python train.py --model="masked image model" --dataset="microscope photos of single blood and bone marrow cells" --train_examples=97085 --image_size=48 --crop_scale_min=0.7 --horizontal_flip=true --method="mae" --mask_ratio=0.6 --loss="mse" --encoder_arch="vit" --encoder_norm="layernorm" --encoder_norm_position="pre" --encoder_activation="gelu" --encoder_mlp_ratio=4 --encoder_head_dim=64 --encoder_fused_qkv=false --encoder_bias="all" --encoder_qk_norm=false --encoder_parallel_block=false --encoder_inner_norm=false --encoder_patch_size=[8, 8] --encoder_layers=12 --encoder_width=160 --encoder_positions="sincos" --decoder_width=256 --norm_pix_loss=false --decoder_layers=3 --init="xavier_uniform" --residual_init="none" --optimizer="adamw" --lr=0.0015 --beta1=0.9 --beta2=0.999 --eps=1e-10 --grad_clip=1.0 --steps=6100 --batch_size=128 --epochs=8.0 --lr_schedule="cosine" --final_lr_fraction=0 --warmup_steps=300 --weight_decay=0.3
Rows from block 7 of the encoder of a small masked image model, named by matrix and row number. Rows with one number belong to one neuron. Each number is 128 + 32 x the weight over its row's rms, rounded and kept within 0 to 255. All counts start at 0. Numbers have three digits each.
After each neuron's rows are labels from the 100 images, of 14976, where the neuron reaches its highest value: "strongest on" is what is common among them; "patch colour" is the nearest of a few named colours to the mean colour under the peak. Only what is clearly more common there than usual is listed. The data: microscope photos of single blood and bone marrow cells.
# fc1: MLP up (encoder.blocks.7.mlp.fc1.weight, 640x160), inputs 80-159
# fc2: MLP down (encoder.blocks.7.mlp.fc2.weight, 160x640, transposed), outputs 80-159

fc1.39:186137089151177105135186060130085111095112067131064114102138201193093125131164180157091135082100195120152122194100154107108104180131174124090129063101130104091158096165091129121088102146108111152128160151111167144134114114102098117093097081
fc2.39:152126097099126080167149103123152085143104062111173128121162143162118149073103150111084117109189149075108083102148149096084123104144171153153101133144175147160150152093137072136121113129143051177097140135073126163106144107083120162118132091
strongest on: smear: peripheral blood
patch colour: white

fc1.579:137114096114135101142095092110168071084093163087083111126091113177140128126166120106096134083108090136077100107092077135144126089104095178163074124177078116178072105190184079127118161141083086139165094077165082153131117142108116193103162100
fc2.579:108141143213188078107141149066104103110160161080136134120091179110084108154096128130116155118056142158157059119135089114136175106186120099136166139175105151097069141138155132138110061141129084161157123141110094080090144063193126133106080103
strongest on: cell type: plasma cell
patch colour: blue

fc1.369:068193100139148100126119179145173110115142140095141131086124141125152156174105096103088067147138176134148093102130144141150130139078108092156130149103140177160158150153113109126149110154140110152123149157100159162086101165157153078102102058
fc2.369:163106140226139120098147153094081087126135168082072125080113137182144156117152095138151087150000140138097134116119124169123096116156167172131146103103162156111085147098158097163099156168138130129123162116094107107162174095135135121093156159
strongest on: cell type: segmented neutrophil; smear: peripheral blood
patch colour: purple

fc1.399:173150122138094132087133129085126127115120153120123103133108109071179122144149164194083107100118138119155108126157121104140138157168105149126120074096118126119076096093099144117148166079106154160093096116186104091094094058180133138084153132
fc2.399:089209177067152148102121117176141133133157156155168163114177067108167109086092114135143153124155083116099117069138162112137087089142123083157110154109123114115118114103108166116171169099132168133097152112079147101107130188100084124089154081
strongest on: smear: peripheral blood
patch colour: pink

fc1.121:085130161123114138162105181159108172171130154079144180094137109109113169185160174117125080136158128094146140170166111167113076140136164177125164118095169160135092099185150138152154129082169123093097130123160117163181108115125182171079108128
fc2.121:121086140152118144138123147123140164064106080160142113088116094087109146157144150094156149158120103180075102034093149119108174163105167144147184119164185094077116149085108099107149164110107146141081089120155164112166109169133076123140133116
strongest on: cell type: segmented neutrophil; smear: peripheral blood
patch colour: purple

fc1.456:145081094037102150121131071137117177168076145165133134138113128112086134088115148179080169169193082160103138148147130174096116180132157122124124188125088149130154140135093151102098097112108178054130097140135128096181069081079098125084127089
fc2.456:157118131000160126106098109144111109132131093103152129126156174167105103146164141095160145160255125134113119132106158148131135108168105163160139137140120082126127155108126093089109093121101156119110113157131114116150159138155139134143130127
strongest on: cell type: lymphocyte
patch colour: white

fc1.622:154174147110109122126096128117189117118106121156124195134123138158126105117089152094136166123142124222060136125122130183058184135154169179194104116143085160136142124114135094135046103117124138079124097100129129163066150130100124085103090143
fc2.622:166124157055117087132131166121169165144136134151124078164176105088122083105078139121101149124255081127105141118118124084104118121089105142110134108118124148112123112148172182141132181132121139134112145070154130110096104128152101108137141098
strongest on: cell type: artefact
patch colour: white

fc1.426:168083163118154132090098111170076208100152135089097082120162182150123092123165174129121086160137168152108169117105089155178116128169080124140104094140133130110163144159101115132117104056123107078113125217158141157139169149163111097116152074
fc2.426:149106153000130156119137161130177165144149096134172087158151118126150119125092073123159117112255115134107117160132112084100137106148160116115140160144172170106146127143128165117100107105114118188101105124114116109132173153140100103118167132
strongest on: cell type: erythroblast
patch colour: grey

fc1.164:155110127103136207053122164170118154139133095154151105128139141093123095148157153154092160157113164113128131150164159114157134171162152188156177106138149085149095153138099115063059100172131128053099078128155165209090146101132180120130116149
fc2.164:138107133011148145160086126112130130155153129113154181156141087084161148075126086157124113126255133100114140142124075119149156159111135081081161129115116147189178139114097129143136112161121141144147146113102101098120139143134103106160138124
strongest on: cell type: erythroblast
patch colour: white

fc1.112:148140125102165140132117160111051156170172122082187064116108101101134137091090170160162148127095084087141161142153142162126170128100081136096131126182172158163066123176069070064119175054093093137081166132169166134088159120150140116088130129
fc2.112:106099140030134064134092096122154089103114107179192126102122149128131152100165125154131123120151083114094097082091107145054088079130124086174104116083148143174080118127147140092123124116139119093081156136160084162127097147152153133147109068
strongest on: cell type: segmented neutrophil
patch colour: purple

fc1.438:139072170089102143121174079119121094103069131168126167141146142107174110131097093132106161154101153111058068112110123106141118095084149191186103108173105095151062081137139153083134102180102112127122163115088101115110101151182175135136168107
fc2.438:173106159148091068108147059111128174122113173099058101058103120062189123147185078166171096104160146092091158112117106113118159143090138079168081100186181126108086082179134085161171115107101119117085142185120163166115107168125118107131087126
strongest on: smear: peripheral blood
patch colour: pink

fc1.350:131160118119126147039086137129099050158111127185119188141106143165115151129094145098075101140167177054182155096128166106067080125128164176129124170142122136125124125148118111091123196082086116081087117163123168149186113101108113099167109099
fc2.350:163173163033149070136157176159167162155118084132146126159154126087128140101094110169164156082255138121170089122104152087097151157122103115185126135113146147159121098176123111116165158136127083171134109140145144127109147122100132102146125096
strongest on: cell type: artefact
patch colour: pink

fc1.60:181107158101122106110145117140178136140145049161092114169121165139101077072141122126094139132141137172146124137108156130109098188142131186232088108124173084151157128182189148107138120104085079133134156164154123120159137131142152124133127103
fc2.60:110101148015117149126099148094166084087117164129183113154116127110123137137088137133121157122255105175136119106086138110107139104098128143128178107168134122128090159093138148092114204132186138159155110134141115111121111128109097151069120131
strongest on: cell type: artefact
patch colour: purple

fc1.133:119111168166083110091198111193087163095133110139126169148078140173123115086095116184158106111126147088047138139150143129074114155175115107179105123176166103149104082081083178126116112107152131036086188142185095076104125112131106158152172175
fc2.133:124086116067140090103176192155166162082143126086165092104142095132119155150151118145125130147255129084120130135122149126092175126134126110112189102075132152186171118142129115131185119109129167134147098153151109178113114155111135159116102120
strongest on: cell type: erythroblast
patch colour: blue

fc1.43:176172100172179101139099119124146092110148071173101160117134125089112132157169165164169132130165118154130146135096158124113097098110095133102099123078174091126168156166152119167139087083072110152111140173165152181202126113085136162113172106
fc2.43:168101077080141118156109150117135101093186175165171117133120135105172089101158148089114141164217094156121150116137133103090193108157157138079140139151100154088153088151187147168166147131170085176140159097152135143112161130096122101082144143
strongest on: cell type: plasma cell
patch colour: blue

fc1.48:202180118135109120050076141138131153168132124171145185107117131162146063153094133086101138163158135169090121136168149154048176175125147141118124150118112102062134159138136152104139111103080157099141120149170175133105148137088170074150066115
fc2.48:158178163049170106140148171107151106085181082068169151124187084151180098080121133133088140118245089128136091090074129099086129140147116139148099127153085149144178140083122130114149131141097116158157116087135109070104087081166162112105150092
strongest on: cell type: artefact
patch colour: white

fc1.423:134125135144181131162174068148129065175164168132186119121133085092135111118099150140142120145132171121147144129097125149101175161127085100148095155095077136105167154146131155152104148161153106094189090132089104152130144123083112162160144115
fc2.423:126150169056092131115141090200088154107133067087113183066121113091170120107142116148141107099179173144146140157132116090141125100151097144159072140145172108196095112155135153158080115168154139157093083106072136126101165144083146179071138152
strongest on: cell type: segmented neutrophil; smear: peripheral blood
patch colour: white

fc1.393:099135169165088054144097126116182106107077117182154163185147102175138187127170123066130068083159109112186114069128107149105078107102116086117138162127114133121134133172164104192127093135112147126177158077087146107079162193125073174110099089
fc2.393:147101096206175160095122149074104121082174166157100142069103110151152149168146097134091124136000120170083090174149102133181161122138105152135172120152133116076087154121162098129173123170078163159147134105090125128163162093118145163122157147
strongest on: smear: peripheral blood; cell type: segmented neutrophil
patch colour: purple

fc1.489:163084140109068124115129084106052079154072163132102128112087160120148107107159155106086133179122182192132153100085150155165160136107157186122106106097136084139172170107134164057128167091138111136138142187100123153125155082083100145105145108
fc2.489:147127096071132172123127118176098141123157114164165181144157072150195153114090165136067152146231107136149186125070152155090165135077140171185138175113103154174118064123143125131116132096128080177137110112156100138049130148137104155142179064
strongest on: smear: peripheral blood; cell type: myeloblast
patch colour: pink

fc1.448:113121127111154172146104170181142126109141106126156085183115125178151110061095085117148085124147156090126094148167085099099089170161094146148163108165129119094153113148094109025167104172130083095125139216195174175158083120087100168135095084
fc2.448:098150146000115086094112104153162098096143119105134173136139151104145109145167118130107088157255101154127099102088137125086133157099109164121098117124158166142151121153143150171158140090161102155122116136162154114083143124080116146133124140
strongest on: cell type: erythroblast
patch colour: grey

fc1.638:178167157074144144102129087107131111146166075132075143142117155139103053083135183115110193161150159180170141081125172115073103170166111168212123179089128108133164149166142096084158102103108073112099141139155113156142111102129109101131112103
fc2.638:121107113062079115128109158158150091106094164086169138149136143105147159129092111132115147092255120167141117110138158105138088099134136136158150075157121143192185124153087119088143141166148117142111141097120088147184132161133142130122148116
strongest on: cell type: artefact
patch colour: purple

fc1.630:097135159103152082185156201124100046122170152080157171099055133136184100107179146151128151106113107120207131168153168100103143169177128120174134105070164144075123161079156163119113160119149177139177170122100108197108093139093175103176164154
fc2.630:099118160084080186130105120165092142141146111111148139122153124112145135107140101128153075076165075197158134146075166085185107104150182144134162132137123118089114153164117171097127083110168191141165091147092081078127111115173077106123186112
strongest on: cell type: segmented neutrophil; smear: peripheral blood
patch colour: pink

fc1.116:089114174144126098169093064081130155094113113184097120136093107109129134105109094179100174125122136138132126094115129116073144144144144151063060065119113129122055156183205163109133153142108150070140162102160108149150107116081107125172146144
fc2.116:153119157110118167149094083163182143095156093152086124115129104158162144118085103104165096085106167180112158078130148118171118087136139077079065103179140101178153077095141176092149124109169168082105121159128141084155091078117128079098124095
strongest on: cell type: artefact
patch colour: pink

fc1.477:160082069142097154082133066111078170157121114167151147184144194196159105107093133133076168167163116099125120172122092177085120147149133149142129196110130120154130178149099143131110150116078164092144114127113192183136125109121120075129143107
fc2.477:108151142000100090152141120167115160120139113095137114089125140147129117094165156089112105112255146154126116121105152118057140126129142077162094102116154166120113153126136108153124151102148156168131149127098140140123133101143136119152149149
strongest on: cell type: lymphocyte
patch colour: white

fc1.499:091204102097095143106142074117167142098111113123112148096099182197162108137091180120103165146112116146120122138152100124088138131144164208118101166150091192135161117110111158125061105126082136112067086123165129178127120095141143104131128155
fc2.499:105068153000146099131143113167115158165128104116100169122146155167103092110109137150135159116255125168119122136105128100114155170105137131130162082126140140171173117124145153202184125150092168144151113124103144125118140148159080118104135164
strongest on: cell type: artefact
patch colour: white